{"model": "self-supervised image encoder", "image_size": 32, "horizontal_flip": true, "color_jitter": 0.4, "norm": "batchnorm", "activation": "relu", "depths": [10], "temperature": 0.3, "lr": 0.0029, "one_sided": false, "ema_decay": 0.99, "steps": 6600, "final_lr_fraction": 0, "warmup_steps": 660, "weight_decay": 0.3}
Rows from block 5 of a small self-supervised image encoder, named by matrix and row number. Each number is 200 + 30 x the weight over its row's rms, rounded and kept within 0 to 999. All counts start at 0. After the name is the row's rms in percent of the matrix's.
After each channel's rows are labels from the 100 images, of 14848, where the channel reaches its highest value: "colour at peak" is the nearest of a few named colours to the mean colour under the peak. Only what is clearly more common there than usual is listed. The data: photos of plants and fungi (iNaturalist).
# pw: pointwise conv (model.blocks.5.pw.weight, 384x384x1x1), inputs 0-127

pw.10,101,201,226,247,227,169,207,184,187,186,229,164,180,215,236,214,218,232,252,122,228,161,209,207,197,171,182,208,247,200,176,231,172,212,166,188,206,209,204,222,220,213,149,198,193,235,170,283,204,213,186,205,190,186,232,177,116,179,151,155,244,197,188,234,219,164,222,222,235,210,189,165,197,219,262,206,212,202,224,193,204,213,183,203,190,216,214,164,223,150,221,223,134,188,195,199,245,210,219,217,195,201,166,211,212,213,165,160,171,231,206,216,255,191,186,194,245,195,192,233,191,206,150,188,177,207,205,185,233
colour at peak: pink; white

pw.285,107,188,246,208,211,200,170,249,238,222,204,186,207,210,207,204,220,176,129,294,205,248,254,197,210,181,235,211,226,215,259,188,249,148,237,178,169,184,178,177,186,221,204,189,185,194,186,165,204,234,203,207,195,199,194,191,199,204,227,197,216,227,227,232,214,297,218,203,165,159,182,176,188,228,209,149,179,232,210,115,196,205,204,263,176,182,259,203,184,185,202,154,238,198,245,175,215,185,183,198,151,224,216,190,190,261,218,172,177,201,191,223,197,133,218,162,225,214,157,233,193,231,140,210,209,149,224,177,219
colour at peak: white

pw.174,102,230,185,217,219,121,204,178,157,220,205,196,178,154,187,160,187,199,305,245,176,216,190,228,181,201,197,198,238,144,170,206,213,159,227,199,241,211,242,182,254,232,224,229,222,212,163,242,173,213,173,221,195,187,195,186,219,242,179,243,255,201,170,192,261,223,145,258,242,162,230,164,203,193,201,198,208,168,200,173,218,190,190,187,203,192,198,172,129,202,243,223,230,222,209,228,168,168,212,175,172,216,178,204,176,269,178,175,221,197,174,216,205,216,175,216,169,172,242,236,202,208,184,164,256,267,158,196,211
colour at peak: white; pink

pw.377,091,184,205,241,204,184,206,208,173,246,231,211,172,203,204,124,216,157,188,166,196,235,204,178,202,228,214,232,216,212,180,188,199,172,239,258,201,238,252,183,162,239,244,240,202,224,207,224,201,237,272,165,147,190,235,184,204,218,198,220,110,189,166,235,210,225,214,175,250,198,187,235,242,216,153,199,177,176,171,153,231,282,225,162,212,193,152,199,184,228,211,215,178,235,166,156,216,191,179,192,210,206,259,124,204,229,192,176,192,207,182,201,151,150,154,194,207,199,178,209,201,242,230,182,158,209,177,216,193
colour at peak: white

pw.208,086,161,232,238,238,195,209,204,209,176,195,200,228,194,191,218,223,164,185,217,170,235,179,253,162,222,164,170,168,190,244,231,227,183,221,214,161,139,198,200,189,228,233,177,174,298,144,200,194,168,212,147,142,271,155,218,205,188,224,225,179,226,163,224,196,196,226,164,232,133,176,248,172,197,257,195,198,228,218,230,237,214,182,172,210,230,232,221,178,177,188,224,151,214,230,208,203,176,188,237,279,211,216,153,199,198,202,184,204,158,191,188,167,206,139,194,229,174,225,183,235,229,181,197,178,150,181,197,197
colour at peak: black

pw.362,086,225,136,212,183,219,174,203,156,225,166,209,196,174,216,192,145,217,223,194,235,218,222,219,189,227,205,196,164,257,196,194,190,167,158,208,249,236,223,149,224,217,204,209,203,253,185,170,221,156,189,266,206,199,222,195,240,186,196,226,148,273,224,218,242,188,210,216,196,263,188,193,221,204,261,195,189,177,188,253,161,196,123,145,222,190,176,156,238,168,167,154,231,228,198,202,218,191,207,191,175,175,163,172,212,211,227,172,196,216,152,218,188,220,189,200,249,193,162,280,211,229,248,204,204,221,172,194,229
colour at peak: grey

pw.361,099,177,190,178,141,210,221,177,206,187,184,174,156,198,140,209,167,215,186,219,210,211,263,229,221,150,127,175,194,215,186,184,195,205,193,225,232,220,191,156,200,215,199,210,187,198,225,152,149,196,198,153,207,155,244,146,157,194,196,228,212,190,170,211,202,240,201,209,164,176,165,195,200,200,188,221,235,126,154,166,175,167,168,185,210,148,191,183,195,299,224,237,169,230,174,198,206,201,171,229,179,155,164,194,179,242,210,190,201,156,227,173,204,189,182,215,182,174,160,141,159,179,124,198,205,240,199,163,211
colour at peak: brown

pw.54,089,226,180,234,201,207,235,212,228,154,208,220,164,174,156,188,229,194,229,226,187,255,213,191,141,211,185,205,259,173,250,224,208,219,180,218,150,137,208,150,214,216,199,185,206,178,186,208,216,178,186,202,163,214,166,182,213,173,252,198,236,183,214,212,202,172,167,208,231,217,224,172,151,179,201,182,184,211,152,247,195,163,163,185,208,252,201,241,165,215,226,240,241,164,247,207,207,204,174,184,265,204,226,140,204,148,169,215,164,168,218,235,239,149,149,167,228,184,231,142,214,184,152,231,199,173,161,158,211
colour at peak: green

pw.126,104,186,220,198,201,103,211,144,219,215,191,200,180,166,217,211,190,220,255,176,164,231,244,206,204,182,203,206,183,221,174,220,181,209,204,218,217,203,210,198,209,190,154,249,183,161,172,235,171,227,230,165,232,231,298,194,256,219,219,220,228,180,209,203,183,208,178,175,230,179,183,156,239,176,254,209,206,148,196,151,172,237,204,203,239,182,235,191,223,236,230,196,151,179,196,225,196,212,211,157,193,181,246,186,216,205,216,190,189,157,150,244,220,132,164,187,175,216,153,240,143,221,172,128,153,195,215,185,230
colour at peak: pink; white

pw.111,106,200,107,166,209,194,215,219,149,195,200,223,247,174,214,210,209,183,221,196,215,179,168,192,202,188,211,175,190,151,198,209,199,188,196,211,270,202,178,203,230,180,111,222,185,232,230,170,222,228,208,216,261,197,174,198,249,185,152,183,213,178,154,167,206,203,207,142,213,172,182,242,188,216,209,174,196,168,173,183,200,215,170,217,173,177,258,184,198,179,231,212,187,290,205,177,256,161,192,222,169,169,192,252,130,211,179,205,225,159,138,191,172,214,150,197,235,166,128,168,209,260,217,188,209,185,209,191,195
colour at peak: pink

pw.346,098,169,247,205,223,180,216,212,223,243,193,207,173,155,206,211,190,167,193,207,193,177,173,213,151,204,227,233,199,246,262,228,213,159,186,179,275,172,175,201,207,240,219,174,202,218,150,163,215,191,278,197,195,181,191,214,230,175,155,203,189,136,142,215,160,180,197,146,231,209,172,210,271,215,219,183,182,181,225,169,196,218,175,219,207,247,233,204,186,211,235,181,164,166,253,188,201,200,224,191,247,237,169,170,202,173,159,199,197,225,193,203,191,178,249,133,185,210,181,242,217,232,243,201,188,202,168,186,174
colour at peak: black

pw.74,093,186,256,216,171,201,205,159,171,227,244,177,210,178,208,223,200,174,218,222,221,190,258,173,256,215,179,204,200,191,226,233,201,150,174,221,165,216,174,158,205,210,229,136,206,182,230,227,149,213,245,194,182,206,198,177,171,138,168,178,212,171,191,251,230,224,200,232,242,202,149,236,178,198,194,158,208,218,176,228,226,195,191,205,226,259,176,215,145,179,209,217,160,190,188,232,189,204,181,203,232,183,253,211,176,165,202,188,238,189,241,225,167,185,248,212,197,216,152,170,202,272,200,155,208,217,148,200,253
colour at peak: green

pw.201,091,227,217,192,225,221,232,271,213,201,155,174,195,191,205,207,201,196,163,221,192,184,209,190,185,189,177,203,238,226,195,190,245,200,227,174,259,227,225,169,199,179,242,261,179,215,150,224,202,166,198,188,221,257,152,264,178,163,191,201,211,167,152,184,210,197,161,177,228,164,226,179,192,186,165,198,210,209,202,248,199,172,179,220,218,202,208,193,212,199,169,270,270,247,241,216,160,231,229,196,244,276,210,207,174,189,217,178,204,201,180,212,163,205,219,232,255,172,275,219,220,204,211,195,191,177,176,189,196
colour at peak: black

pw.333,104,217,237,202,232,261,217,200,213,190,208,187,257,185,190,210,200,182,197,250,179,176,251,232,244,209,213,201,219,193,221,130,174,218,150,210,207,219,190,201,223,201,169,185,180,259,214,207,179,214,137,209,194,226,236,207,165,167,187,217,236,238,166,184,238,256,232,185,210,202,224,232,177,246,169,211,243,216,177,253,180,228,172,185,253,220,224,277,213,200,206,249,163,199,196,201,199,220,256,264,203,137,183,174,194,243,189,206,164,170,201,165,209,221,207,197,183,216,189,205,199,179,192,175,248,192,167,148,183
colour at peak: black

pw.102,087,235,220,144,206,153,224,217,195,202,170,250,166,199,168,194,186,211,176,209,236,193,162,222,209,209,260,205,140,238,239,200,221,216,168,209,201,264,164,210,169,230,275,233,141,135,150,205,220,238,145,201,226,183,216,263,206,209,165,233,212,225,198,195,184,166,204,243,217,198,216,160,196,196,149,211,217,179,232,231,165,213,180,202,210,205,167,187,187,199,182,188,211,241,232,206,147,181,199,180,216,177,237,227,213,169,164,193,193,174,281,217,237,239,137,162,183,186,202,239,232,205,176,194,181,229,219,236,198
colour at peak: pink

pw.99,098,217,182,219,197,140,187,181,185,192,176,225,145,190,163,156,224,141,172,124,182,241,165,188,172,201,203,200,210,232,192,229,192,194,218,195,193,211,135,163,225,164,201,208,226,184,238,209,179,223,230,244,208,212,199,259,181,198,140,178,188,196,176,159,205,198,181,211,261,158,204,174,157,180,230,213,222,215,229,298,185,199,191,214,221,187,177,145,182,200,215,226,182,189,172,203,208,204,176,162,209,220,234,196,232,197,191,203,196,135,173,212,184,232,222,251,173,185,228,108,248,154,154,224,164,154,188,178,206
colour at peak: brown

pw.160,111,196,210,200,216,177,214,234,204,170,172,190,203,193,194,198,199,191,168,183,231,183,256,184,204,196,186,205,171,225,191,198,186,228,192,169,186,250,169,203,209,186,204,193,218,219,155,184,207,213,163,221,229,173,193,214,197,147,172,156,247,210,210,228,209,203,205,160,165,184,195,269,183,171,220,174,201,239,172,171,195,183,247,242,171,194,215,177,247,162,159,228,194,167,165,218,211,197,172,182,249,229,198,190,210,189,250,238,187,196,225,204,190,229,173,232,173,230,265,172,192,145,226,218,201,191,143,173,228
colour at peak: green

pw.14,104,152,234,220,197,129,237,199,164,229,211,165,157,182,214,182,214,225,158,203,226,230,222,188,187,235,184,202,181,191,205,264,195,200,178,203,232,199,182,211,221,142,211,172,272,245,213,212,162,201,187,222,216,225,241,221,184,221,175,189,204,185,195,164,151,190,208,239,204,199,85,164,206,221,218,185,202,242,183,182,223,193,206,224,147,206,231,211,215,210,211,227,215,167,175,245,198,236,189,169,168,152,189,263,165,197,205,169,197,222,236,160,169,222,158,209,213,150,194,197,240,229,185,176,206,185,214,185,175
colour at peak: white; pink

pw.105,107,159,202,198,184,129,192,235,138,169,239,227,241,198,226,181,190,206,220,181,206,163,177,163,238,241,238,213,186,194,160,190,209,187,209,192,173,197,256,146,187,174,206,207,194,176,237,158,183,208,229,232,183,175,184,151,201,180,201,184,194,224,271,212,178,163,187,234,234,216,153,229,152,160,200,173,153,207,146,254,218,214,197,240,235,203,223,211,202,204,194,173,193,191,206,214,235,215,153,154,186,227,214,159,184,222,225,165,202,264,206,189,228,189,160,206,213,228,238,163,182,249,202,221,215,262,200,149,181
colour at peak: yellow; orange

pw.44,103,204,197,241,255,132,176,243,213,235,228,183,179,183,220,177,124,223,272,219,250,169,286,246,155,193,190,227,216,175,188,267,243,203,164,225,243,195,179,172,216,157,183,208,204,222,171,214,173,256,176,169,230,181,86,202,198,248,199,204,244,216,164,193,227,155,225,222,224,215,129,175,227,199,244,199,193,218,181,209,226,180,204,256,169,210,204,170,256,194,127,191,255,181,177,193,218,188,202,196,186,199,208,224,209,198,169,208,234,148,261,225,269,199,218,182,165,215,197,253,211,180,179,158,153,186,221,227,217
colour at peak: white; yellow

pw.359,089,171,246,209,166,199,230,176,259,245,225,184,197,205,168,267,229,173,142,178,232,212,238,239,222,205,197,195,221,210,242,164,188,166,175,166,243,219,168,185,183,247,217,203,219,163,217,221,184,159,181,200,264,199,222,168,182,223,206,216,176,244,170,188,190,243,147,195,217,200,209,228,141,221,203,213,207,161,157,226,191,199,215,172,117,235,233,185,203,176,197,233,253,131,243,167,215,179,187,243,243,177,130,152,200,221,167,193,205,195,116,179,181,189,212,239,192,167,167,228,194,202,218,213,202,89,138,188,203
colour at peak: black

pw.161,106,224,224,163,137,265,243,246,209,192,233,196,221,216,261,165,193,170,186,148,190,223,219,155,218,205,208,173,250,192,227,192,188,225,112,180,232,156,264,175,246,214,201,255,223,211,239,205,163,215,206,210,224,150,204,167,175,184,236,216,153,205,160,210,186,234,173,212,193,213,129,230,216,217,244,208,178,199,191,224,200,228,245,234,222,180,166,210,163,223,153,222,188,175,146,214,232,216,182,251,231,156,187,185,172,205,241,215,180,164,182,269,153,174,137,193,221,247,209,233,153,185,198,223,117,268,210,191,186
colour at peak: pink

pw.171,106,235,208,199,203,232,197,274,195,221,235,218,214,210,233,186,231,209,231,234,216,155,230,200,236,187,228,239,271,216,125,169,203,209,153,196,204,184,201,188,183,268,225,222,180,198,192,232,154,180,180,204,176,190,197,227,205,212,196,256,212,191,181,186,203,220,247,147,192,151,213,174,193,189,182,206,203,222,200,204,185,185,166,204,258,216,206,214,233,155,285,289,192,227,193,240,225,187,152,192,208,190,231,219,203,225,168,210,123,193,169,200,190,224,177,204,190,195,182,233,192,165,195,209,162,168,249,174,205
colour at peak: black

pw.275,100,185,222,253,183,239,215,200,179,162,202,181,181,159,198,230,226,192,210,161,251,163,167,211,243,244,183,140,156,169,211,230,161,203,169,194,156,203,204,217,134,172,214,181,183,146,231,181,194,164,199,232,231,214,188,175,194,220,213,167,226,190,202,165,245,226,189,252,232,209,223,220,249,153,226,231,222,154,200,243,172,210,213,169,200,182,160,186,207,214,168,194,228,232,196,184,201,151,202,212,241,195,191,223,180,142,161,235,164,182,161,155,237,190,204,220,181,189,155,201,183,201,175,234,193,198,211,182,137
colour at peak: grey

pw.364,109,241,218,195,193,209,227,221,242,207,209,181,164,212,165,197,211,190,242,165,192,118,202,228,212,173,190,196,180,226,217,241,170,234,101,165,226,205,248,225,234,195,220,177,155,194,196,150,220,210,231,260,283,164,215,164,193,193,200,213,196,178,174,215,174,85,188,197,206,199,218,183,239,192,191,183,189,300,195,164,193,204,156,210,242,175,183,177,221,185,213,183,243,193,200,175,172,162,239,157,188,190,216,221,180,153,201,236,205,198,206,123,221,208,200,191,196,257,180,223,193,190,211,180,169,270,179,236,221
colour at peak: cyan

pw.133,099,155,177,220,209,261,211,171,159,188,212,196,128,215,136,149,188,231,180,189,204,206,207,210,182,239,204,161,186,196,176,213,217,243,222,171,218,199,187,167,193,238,248,206,207,210,181,185,230,176,190,208,167,177,168,186,206,198,206,245,170,211,232,184,217,229,173,188,199,246,139,227,205,147,113,218,214,143,206,206,247,190,139,172,227,206,220,243,236,227,177,216,228,181,134,215,127,213,197,222,203,172,192,165,199,247,171,295,201,192,145,191,168,240,165,167,218,188,266,148,158,217,212,190,242,159,188,214,213
colour at peak: green

pw.274,103,249,199,188,200,212,178,159,158,227,196,210,198,216,170,177,161,200,219,158,173,187,213,186,200,176,201,163,197,166,212,245,182,196,171,237,204,172,185,217,238,207,209,151,179,279,169,157,161,214,196,228,250,183,238,169,195,253,180,189,242,204,193,171,193,168,194,224,217,200,161,247,205,205,198,231,214,158,150,155,172,225,206,248,193,230,204,200,231,200,193,203,190,224,158,198,147,188,183,202,187,196,184,216,148,224,232,132,229,120,166,181,208,268,169,208,195,208,163,215,196,199,192,178,203,261,188,182,203
colour at peak: white; pink

pw.219,118,183,185,208,199,234,181,183,230,210,202,215,183,216,174,182,207,184,232,212,204,203,214,212,175,219,178,245,217,148,130,227,192,170,147,182,226,240,214,192,187,233,238,167,145,176,206,207,179,223,191,244,187,194,281,210,186,235,146,248,255,179,199,203,231,248,221,187,232,185,115,299,207,154,213,132,205,153,186,197,218,202,176,224,225,196,215,211,208,175,173,190,185,164,164,213,167,176,172,193,159,196,177,235,202,214,186,168,203,149,191,214,190,198,277,180,179,161,216,238,229,268,241,208,232,150,171,198,218
colour at peak: pink

pw.326,097,202,183,190,161,196,201,251,189,237,200,189,240,188,200,165,157,214,258,205,214,195,175,197,195,192,173,198,198,172,252,169,184,213,178,153,196,191,162,239,254,96,140,156,183,152,209,266,201,150,196,252,204,178,155,189,172,151,187,161,191,184,197,204,185,221,201,242,211,200,219,221,214,213,222,148,251,228,204,239,192,244,180,210,178,187,256,183,188,237,194,214,205,243,180,222,208,222,197,205,168,231,191,179,170,176,200,223,262,131,191,212,210,163,205,218,130,189,233,242,282,231,153,204,193,196,235,195,182
colour at peak: grey

pw.25,114,193,280,193,236,200,227,219,265,186,171,216,198,201,198,189,256,123,147,219,204,162,198,235,247,244,290,217,225,244,201,239,211,232,177,186,202,164,225,178,166,251,246,185,221,203,225,169,143,208,218,226,195,215,185,201,192,225,210,220,249,173,206,212,208,218,223,193,197,219,215,206,219,229,204,209,225,250,242,177,195,197,222,191,282,234,196,220,242,222,174,182,198,174,211,187,231,233,165,182,199,189,179,201,194,195,203,141,236,215,177,211,201,206,187,228,187,163,196,166,223,212,178,225,183,218,189,166,211
colour at peak: white

pw.190,102,184,242,178,205,170,168,231,185,159,226,185,191,185,173,125,163,204,249,194,188,178,190,204,267,215,226,196,200,191,262,240,210,188,187,197,245,197,240,143,181,240,233,237,189,214,174,232,177,203,157,167,206,205,113,238,188,168,213,203,162,216,198,180,193,206,180,236,167,264,238,178,208,181,171,208,219,177,174,164,180,199,170,198,186,178,165,153,201,179,245,243,203,206,148,198,218,202,212,195,176,186,299,234,181,241,190,250,238,213,179,203,134,227,184,185,168,193,173,236,175,200,219,232,256,138,158,180,204
colour at peak: green

pw.56,092,184,168,244,191,237,205,213,199,220,218,160,259,158,200,210,196,186,230,229,211,236,235,195,222,201,195,219,216,230,281,196,257,207,216,194,181,228,217,193,168,263,189,201,223,222,160,204,176,207,154,173,201,240,158,212,202,213,200,243,238,185,212,183,182,197,191,233,196,190,223,193,198,187,191,172,168,235,171,183,219,241,213,209,199,230,204,197,175,190,260,183,166,165,177,237,187,211,209,183,234,145,215,205,160,232,224,205,184,65,198,199,157,266,193,184,197,184,181,190,178,245,179,190,156,190,194,204,191
colour at peak: white; pink

pw.191,084,203,223,168,199,220,147,108,198,217,178,191,212,173,242,177,170,202,131,176,209,244,166,173,129,184,189,178,230,210,267,188,194,180,220,258,176,176,205,219,226,168,177,208,223,160,214,170,193,179,175,195,198,145,183,175,140,172,197,179,148,215,177,142,203,169,200,257,189,189,208,199,170,205,274,213,156,234,233,242,144,232,238,196,216,191,202,187,181,193,204,165,186,148,180,198,169,218,163,249,185,181,243,208,240,148,218,155,221,196,195,188,173,234,209,210,236,189,190,192,235,233,206,239,184,113,186,174,206
colour at peak: black

pw.196,092,211,182,210,172,190,206,176,175,205,214,186,176,169,170,227,199,210,171,176,208,205,164,222,189,246,222,192,238,203,236,197,199,253,118,149,223,246,186,190,216,165,167,203,200,208,198,237,190,174,210,179,171,235,196,253,154,205,204,213,245,201,197,185,181,193,217,226,205,166,218,221,198,255,167,209,179,201,196,187,189,223,157,192,243,128,204,217,253,217,220,197,147,214,150,206,192,207,204,264,258,173,191,213,208,204,189,188,232,188,225,214,188,205,196,191,163,189,231,196,202,269,121,200,251,164,168,162,166
colour at peak: brown

pw.369,099,219,186,224,213,171,165,154,287,191,224,176,193,180,206,206,230,148,175,242,214,207,233,195,206,233,195,173,215,206,220,181,232,241,206,203,183,175,223,136,204,240,219,196,203,231,195,192,203,169,246,160,181,188,242,228,190,199,176,223,213,185,264,192,182,277,163,241,249,182,132,231,199,212,241,189,159,215,186,165,157,198,219,257,178,158,217,218,205,167,223,188,254,198,174,253,190,157,255,216,242,221,187,144,197,181,191,205,157,194,191,219,222,163,156,195,187,255,194,240,202,247,129,207,183,211,183,180,206
colour at peak: white; pink

pw.328,103,197,172,209,224,196,130,224,193,214,177,205,184,195,190,172,186,205,177,220,203,168,207,198,178,201,174,240,230,198,215,256,171,212,193,209,209,176,191,240,177,190,219,191,171,218,190,234,157,193,238,189,187,193,186,184,198,203,201,203,163,209,214,170,200,176,175,198,204,210,247,226,185,212,255,231,204,121,193,260,222,171,206,166,175,151,186,235,115,221,177,255,245,196,115,183,241,219,150,191,240,167,214,144,233,221,234,213,186,204,214,221,221,183,130,152,248,208,213,219,247,200,181,207,210,237,217,186,256
colour at peak: grey

pw.347,103,197,222,194,263,187,194,195,133,162,200,187,160,145,200,218,186,190,254,200,236,220,201,193,160,212,246,157,204,214,149,158,185,245,156,178,223,203,249,203,278,191,188,231,171,193,178,203,273,166,212,218,253,146,215,191,201,174,158,219,195,179,157,176,189,149,198,198,219,198,160,182,209,188,241,198,194,225,189,224,198,200,194,232,174,185,197,200,172,212,217,242,198,194,210,225,179,187,183,194,154,170,194,191,188,182,192,232,214,172,237,190,157,192,165,216,147,188,185,170,190,229,193,238,161,207,146,220,232
colour at peak: pink; white

pw.216,092,207,188,181,198,177,179,203,200,192,165,194,170,195,180,214,221,290,194,173,204,167,204,219,185,187,192,194,189,236,235,258,214,219,178,204,213,192,211,247,164,195,253,189,204,213,184,223,219,202,176,208,212,192,180,185,182,215,190,178,169,207,175,184,211,223,213,138,181,100,183,211,199,206,211,220,263,193,243,215,217,219,193,183,120,160,180,160,198,247,198,199,149,164,177,191,125,186,205,236,219,198,226,175,177,187,181,173,177,215,211,246,124,186,210,193,185,205,211,133,221,150,254,201,153,213,189,174,195
colour at peak: green

pw.80,108,167,155,217,206,202,252,177,214,223,221,239,240,199,168,254,250,196,164,210,198,198,197,181,181,160,171,226,199,236,182,195,221,260,246,197,189,214,193,222,225,226,232,209,202,201,226,195,151,223,165,206,189,210,241,146,200,199,208,240,178,204,192,193,196,197,189,188,242,211,224,201,138,201,183,257,169,236,205,163,180,208,203,131,253,217,174,216,147,123,133,186,235,209,208,179,236,252,233,168,273,174,186,187,193,174,210,229,189,180,167,228,196,229,232,228,221,214,141,245,221,190,211,199,213,242,213,175,255
colour at peak: cyan; white

pw.23,110,175,216,212,138,212,188,181,199,230,221,201,127,208,181,185,184,195,191,200,203,200,197,199,198,230,213,173,204,140,151,171,221,206,185,199,210,195,207,221,237,208,192,157,205,150,199,160,216,201,188,210,212,206,207,186,237,201,184,195,217,171,235,140,195,269,231,96,179,194,201,231,190,216,157,197,196,125,192,212,154,201,158,116,237,206,154,175,219,194,246,153,150,209,175,202,192,185,206,201,201,212,230,218,221,170,201,212,206,202,197,271,185,153,191,214,180,179,200,205,195,141,191,207,198,199,190,186,201
colour at peak: green

pw.27,115,223,216,181,195,224,184,194,195,124,236,216,212,267,208,197,203,201,158,181,203,180,223,184,233,218,209,207,195,202,196,169,186,148,155,198,171,195,161,194,166,244,236,242,252,205,156,120,226,166,197,176,209,255,225,170,212,183,200,184,163,167,188,202,219,332,205,123,162,174,161,252,204,204,60,225,212,238,169,195,195,167,166,156,236,178,189,197,225,204,175,164,172,230,191,173,169,188,217,182,288,216,226,226,248,198,153,192,207,224,158,232,207,142,311,211,144,177,230,225,198,139,205,213,221,213,231,163,196
colour at peak: green

pw.100,093,189,192,216,214,219,203,215,231,178,141,222,161,217,189,168,315,203,235,215,197,171,176,197,211,225,246,199,204,174,179,182,188,202,161,226,197,224,211,226,199,183,176,161,205,262,205,186,182,198,190,187,154,205,202,171,235,175,236,210,239,234,141,177,219,189,169,195,223,180,181,228,228,218,206,202,203,214,190,174,135,155,174,157,270,199,230,207,155,204,189,270,228,132,229,177,177,149,103,218,207,180,231,202,195,171,234,145,199,243,224,174,168,173,167,224,240,214,219,223,192,196,189,229,223,251,227,209,208
colour at peak: grey

pw.68,102,147,177,210,200,181,254,179,191,205,212,210,170,206,235,249,240,192,266,225,246,187,219,223,194,204,246,196,163,178,193,192,180,201,198,211,214,153,187,176,235,229,160,180,186,235,234,240,203,173,212,176,183,170,188,182,247,194,188,211,138,159,143,163,191,259,215,201,215,168,209,218,205,222,192,176,198,258,234,167,159,188,197,212,171,131,189,285,233,138,213,212,169,156,213,216,198,222,194,239,198,168,177,167,207,198,225,220,217,215,247,196,171,213,232,192,215,189,195,199,203,199,196,181,216,230,154,196,195
colour at peak: black

pw.339,103,177,232,232,214,182,205,214,184,194,224,176,207,199,169,188,213,235,181,178,197,206,206,210,230,189,211,202,231,189,184,126,208,174,185,208,160,177,186,188,187,159,266,165,185,141,203,188,222,213,201,196,201,253,172,183,145,201,177,222,203,213,185,196,275,223,203,166,268,223,204,205,202,200,234,227,197,198,178,151,155,159,166,227,191,201,153,207,196,202,197,208,184,186,208,210,201,131,181,174,250,186,200,147,189,202,240,245,241,189,187,167,208,193,168,250,151,179,204,176,219,223,254,169,152,224,277,146,224
colour at peak: cyan

pw.357,094,152,216,203,203,209,172,188,180,193,165,183,176,222,235,255,169,186,233,218,156,225,189,184,171,228,209,189,202,213,193,241,242,270,196,172,160,163,211,180,201,242,236,205,169,220,246,166,148,218,201,203,210,247,209,150,141,180,173,174,166,154,232,182,194,243,190,208,226,218,203,236,217,237,174,224,244,206,209,200,148,159,222,230,201,222,192,192,239,214,177,155,197,205,211,193,184,195,268,173,167,236,212,208,173,193,203,149,195,255,210,170,206,190,179,220,217,210,188,136,171,179,200,213,244,235,217,183,212
colour at peak: brown