python train.py --dataset="photos of plants and fungi (iNaturalist)" --train_examples=22605 --horizontal_flip=true --norm="batchnorm" --activation="relu" --patch_size=4 --projector_hidden=1024 --projector_hidden_layers=1 --init="torch_default" --beta2=0.99 --beta1=0.9 --one_sided=false --adamw_lr_other_params=0.0024 --warmup_steps=660 --weight_decay=0.3
Rows from block 5 of a small self-supervised image encoder, named by matrix and row number. Each number is 128 + 24 x the weight over its row's rms, rounded and kept within 0 to 255. All counts start at 0. Numbers have three digits each. After the name is the row's rms in percent of the matrix's.
After each channel's rows are labels from the 100 images, of 14848, where the channel reaches its highest value: "responds to" is what is common among them. Only what is clearly more common there than usual is listed. The data: photos of plants and fungi (iNaturalist). In brackets: how many of the 100.
# pw: pointwise conv (model.blocks.5.pw.weight, 384x384x1x1), inputs 128-255

pw.288 118:170125175132129122128074096145117109177138136115141164133079106152109106118127148148120098089130117160124110105140114112132150151127161144139106132126136091127116115164164138109135148155138121121143114162082128148124159144123132101157168135108127151125083124149159112122110131122147155199159111120112113112119099128152165117141115115113110154106106138157125123173153183134177115116101
responds to: class Liliopsida (25)

pw.125 113:127139145105132100126106121107135100106093083111125138170103123102124098138139133150100147154183085143104148104120144120115109156178128122117125164106129120086141123126119120137119121174131151147166089090154113136133115098129109073123135152113133139093133113110135149132150098114154080134172105084093090128151109113088128130118127112127127104059145138159150131109120104102157087102126
responds to: order Caryophyllales (27)

pw.120 098:107107161118109145109138062112114104143127133119139131152133105109156160162139089165129107183104138110136122094090100141132116108095113149077123140133133102104110101171069117133127159129169126116127132118121158131135106138141121123138143117113084134120094126121143120128150107129115133115150111122125117174156088106143129123092160152166107165167127127159151116167156133098158150091148
responds to: order Asterales (31); family: Asteraceae (31)

pw.38 104:152127139137077135144143136160136092161110121140170170118125147134117128126123122106142125136143155094147111142135093111117134133149137167104095130123086144126110175116109130103101139112123150132123134128094125175093140105172109219156137114076123133104100111086106142116125102132159113130129111136152097137114139157108108156102149121088078132129129153112133146107105124140162120151143
responds to: class Liliopsida (28); family: Cactaceae (25); order: Caryophyllales (25)

pw.94 112:133135071129128120127159192167131148106151147141158089140130096153113126118111117105141101152121122120130143163125147152128134123157130083128162116118113147140113165105155160158098108153130097135119085166105109082118135163151135146181149181118129123105240123111128139144127120113109152091119098120143137128127131150146178149116116153141173125071123101143129134152128108137129111123114
responds to: class Liliopsida (26)

pw.308 086:148152110137136152135119144080142104141142130126155125125152119150137133089117112125142077114127125173129063173120177129099164151157127122089161084098108148113148140091140156108135082100125109095163124184111159109134148114138161149143142120117159076162143158125143110134152166141124099147114125129170075106108158160120143124107097158140152088094111168153118109165146146111170121111124
responds to: class Liliopsida (26)

pw.48 108:137107143118138150125092059132114136106120102178141110117102129153098119150069115133103141142132172142128124123146152137093159151111124118124103150148117096169122131130178151122095125132142158133162129156143122099096142158154106138156134139142080143109134112136127094136129132107106144119160142094117107157175135126172180114173132141120136155120131128119164087124133119163168172101170
responds to: order Asterales (30)

pw.168 100:128149104084135116161134136134132156155146154132105127129141129120089119171143128128158110075102125124111165089147058116117142127091131101146168113133098133149122125090106143125144179124141166125091138102078152130156153138180124150125130145172161088125153119138153142167127136162136152124136117119106146142126135111161117120178120132106136146103103150171135142154135126127116137110155
responds to: class Liliopsida (25)

pw.242 097:176142168136105153104145098107156139128116123112144127137163110135123093122104114125086125140100129099118155109151099099121107114173146119188138122113096127149083132128140152107146119122135126150121133106113128132131157131136096142075096120118115128105135123144120119179120091118118127152098085107140141153099117094159119143108128090118092148165130188142124111100095144104139106153192
responds to: order Caryophyllales (31); family: Cactaceae (29)

pw.151 110:132147121160088099092147149174151115123171133153168159116106106167077097143145143142129071131127155128145107128181179090120160138092124150130140115099101130143092125157122136127114095160142142110112137098154135139136099153151147074119143127127153132147145145099152087135119122144123123153172125113163085154094148153154091109148114125147137146123120149124111125108136090153120122112123
responds to: class Liliopsida (28)

pw.124 104:169091153136139127107134140172094125124137154083146101093117121132156072151145113113132196168153123090136084124124138124096129133146126069108116165124101127151103113090113112115115137131156114106110128121117147137138096099114138150108136113094116096127157119120089116140117196101092154120110107134102113144133093134131114157145139109133106116146122110110138142125115169146108131119102
responds to: class Liliopsida (25)

pw.251 117:083110127099105133156176116157123150134134151165129144117159109134183111153115132106132155136083142089197135173165127101107129080119124152142123108134123102122142139113149136088172126113114107135131125133105152139118153145122136116149085121118150142112074133144126152134105132137103145126109087119147137129115132108138127085083135118134169122146148133166085104123111104117132131148146
responds to: class Liliopsida (29)

pw.55 113:134150144132166109118101100128141118151129128107107063101165130176138095185134117161114155148098124132141135109131103094071116140119141104126110160126127124145114115136089149165109109145164129133133084158107109103135152102185153121095115118124086143152114091136132112108122148098143133071141105117119132150190146110187185119133106162129118133129133153108145124155148150147137122108114
responds to: order Asterales (31); family: Asteraceae (31)

pw.289 102:136139174112151137129137129133133073136137095128149078135147102130091105149117099137099125082109128135112158104133160155143114089095110121126143133125149084141098070112133100127123137106146137133156127148114147128119141111126109148144141136126122114121151134104150184119121142094165147049153117127151090130128158063128165172148126132135131106147122160131099128119112165154120173090076
responds to: class Polypodiopsida (32); text has "fern" (30); order Polypodiales (29)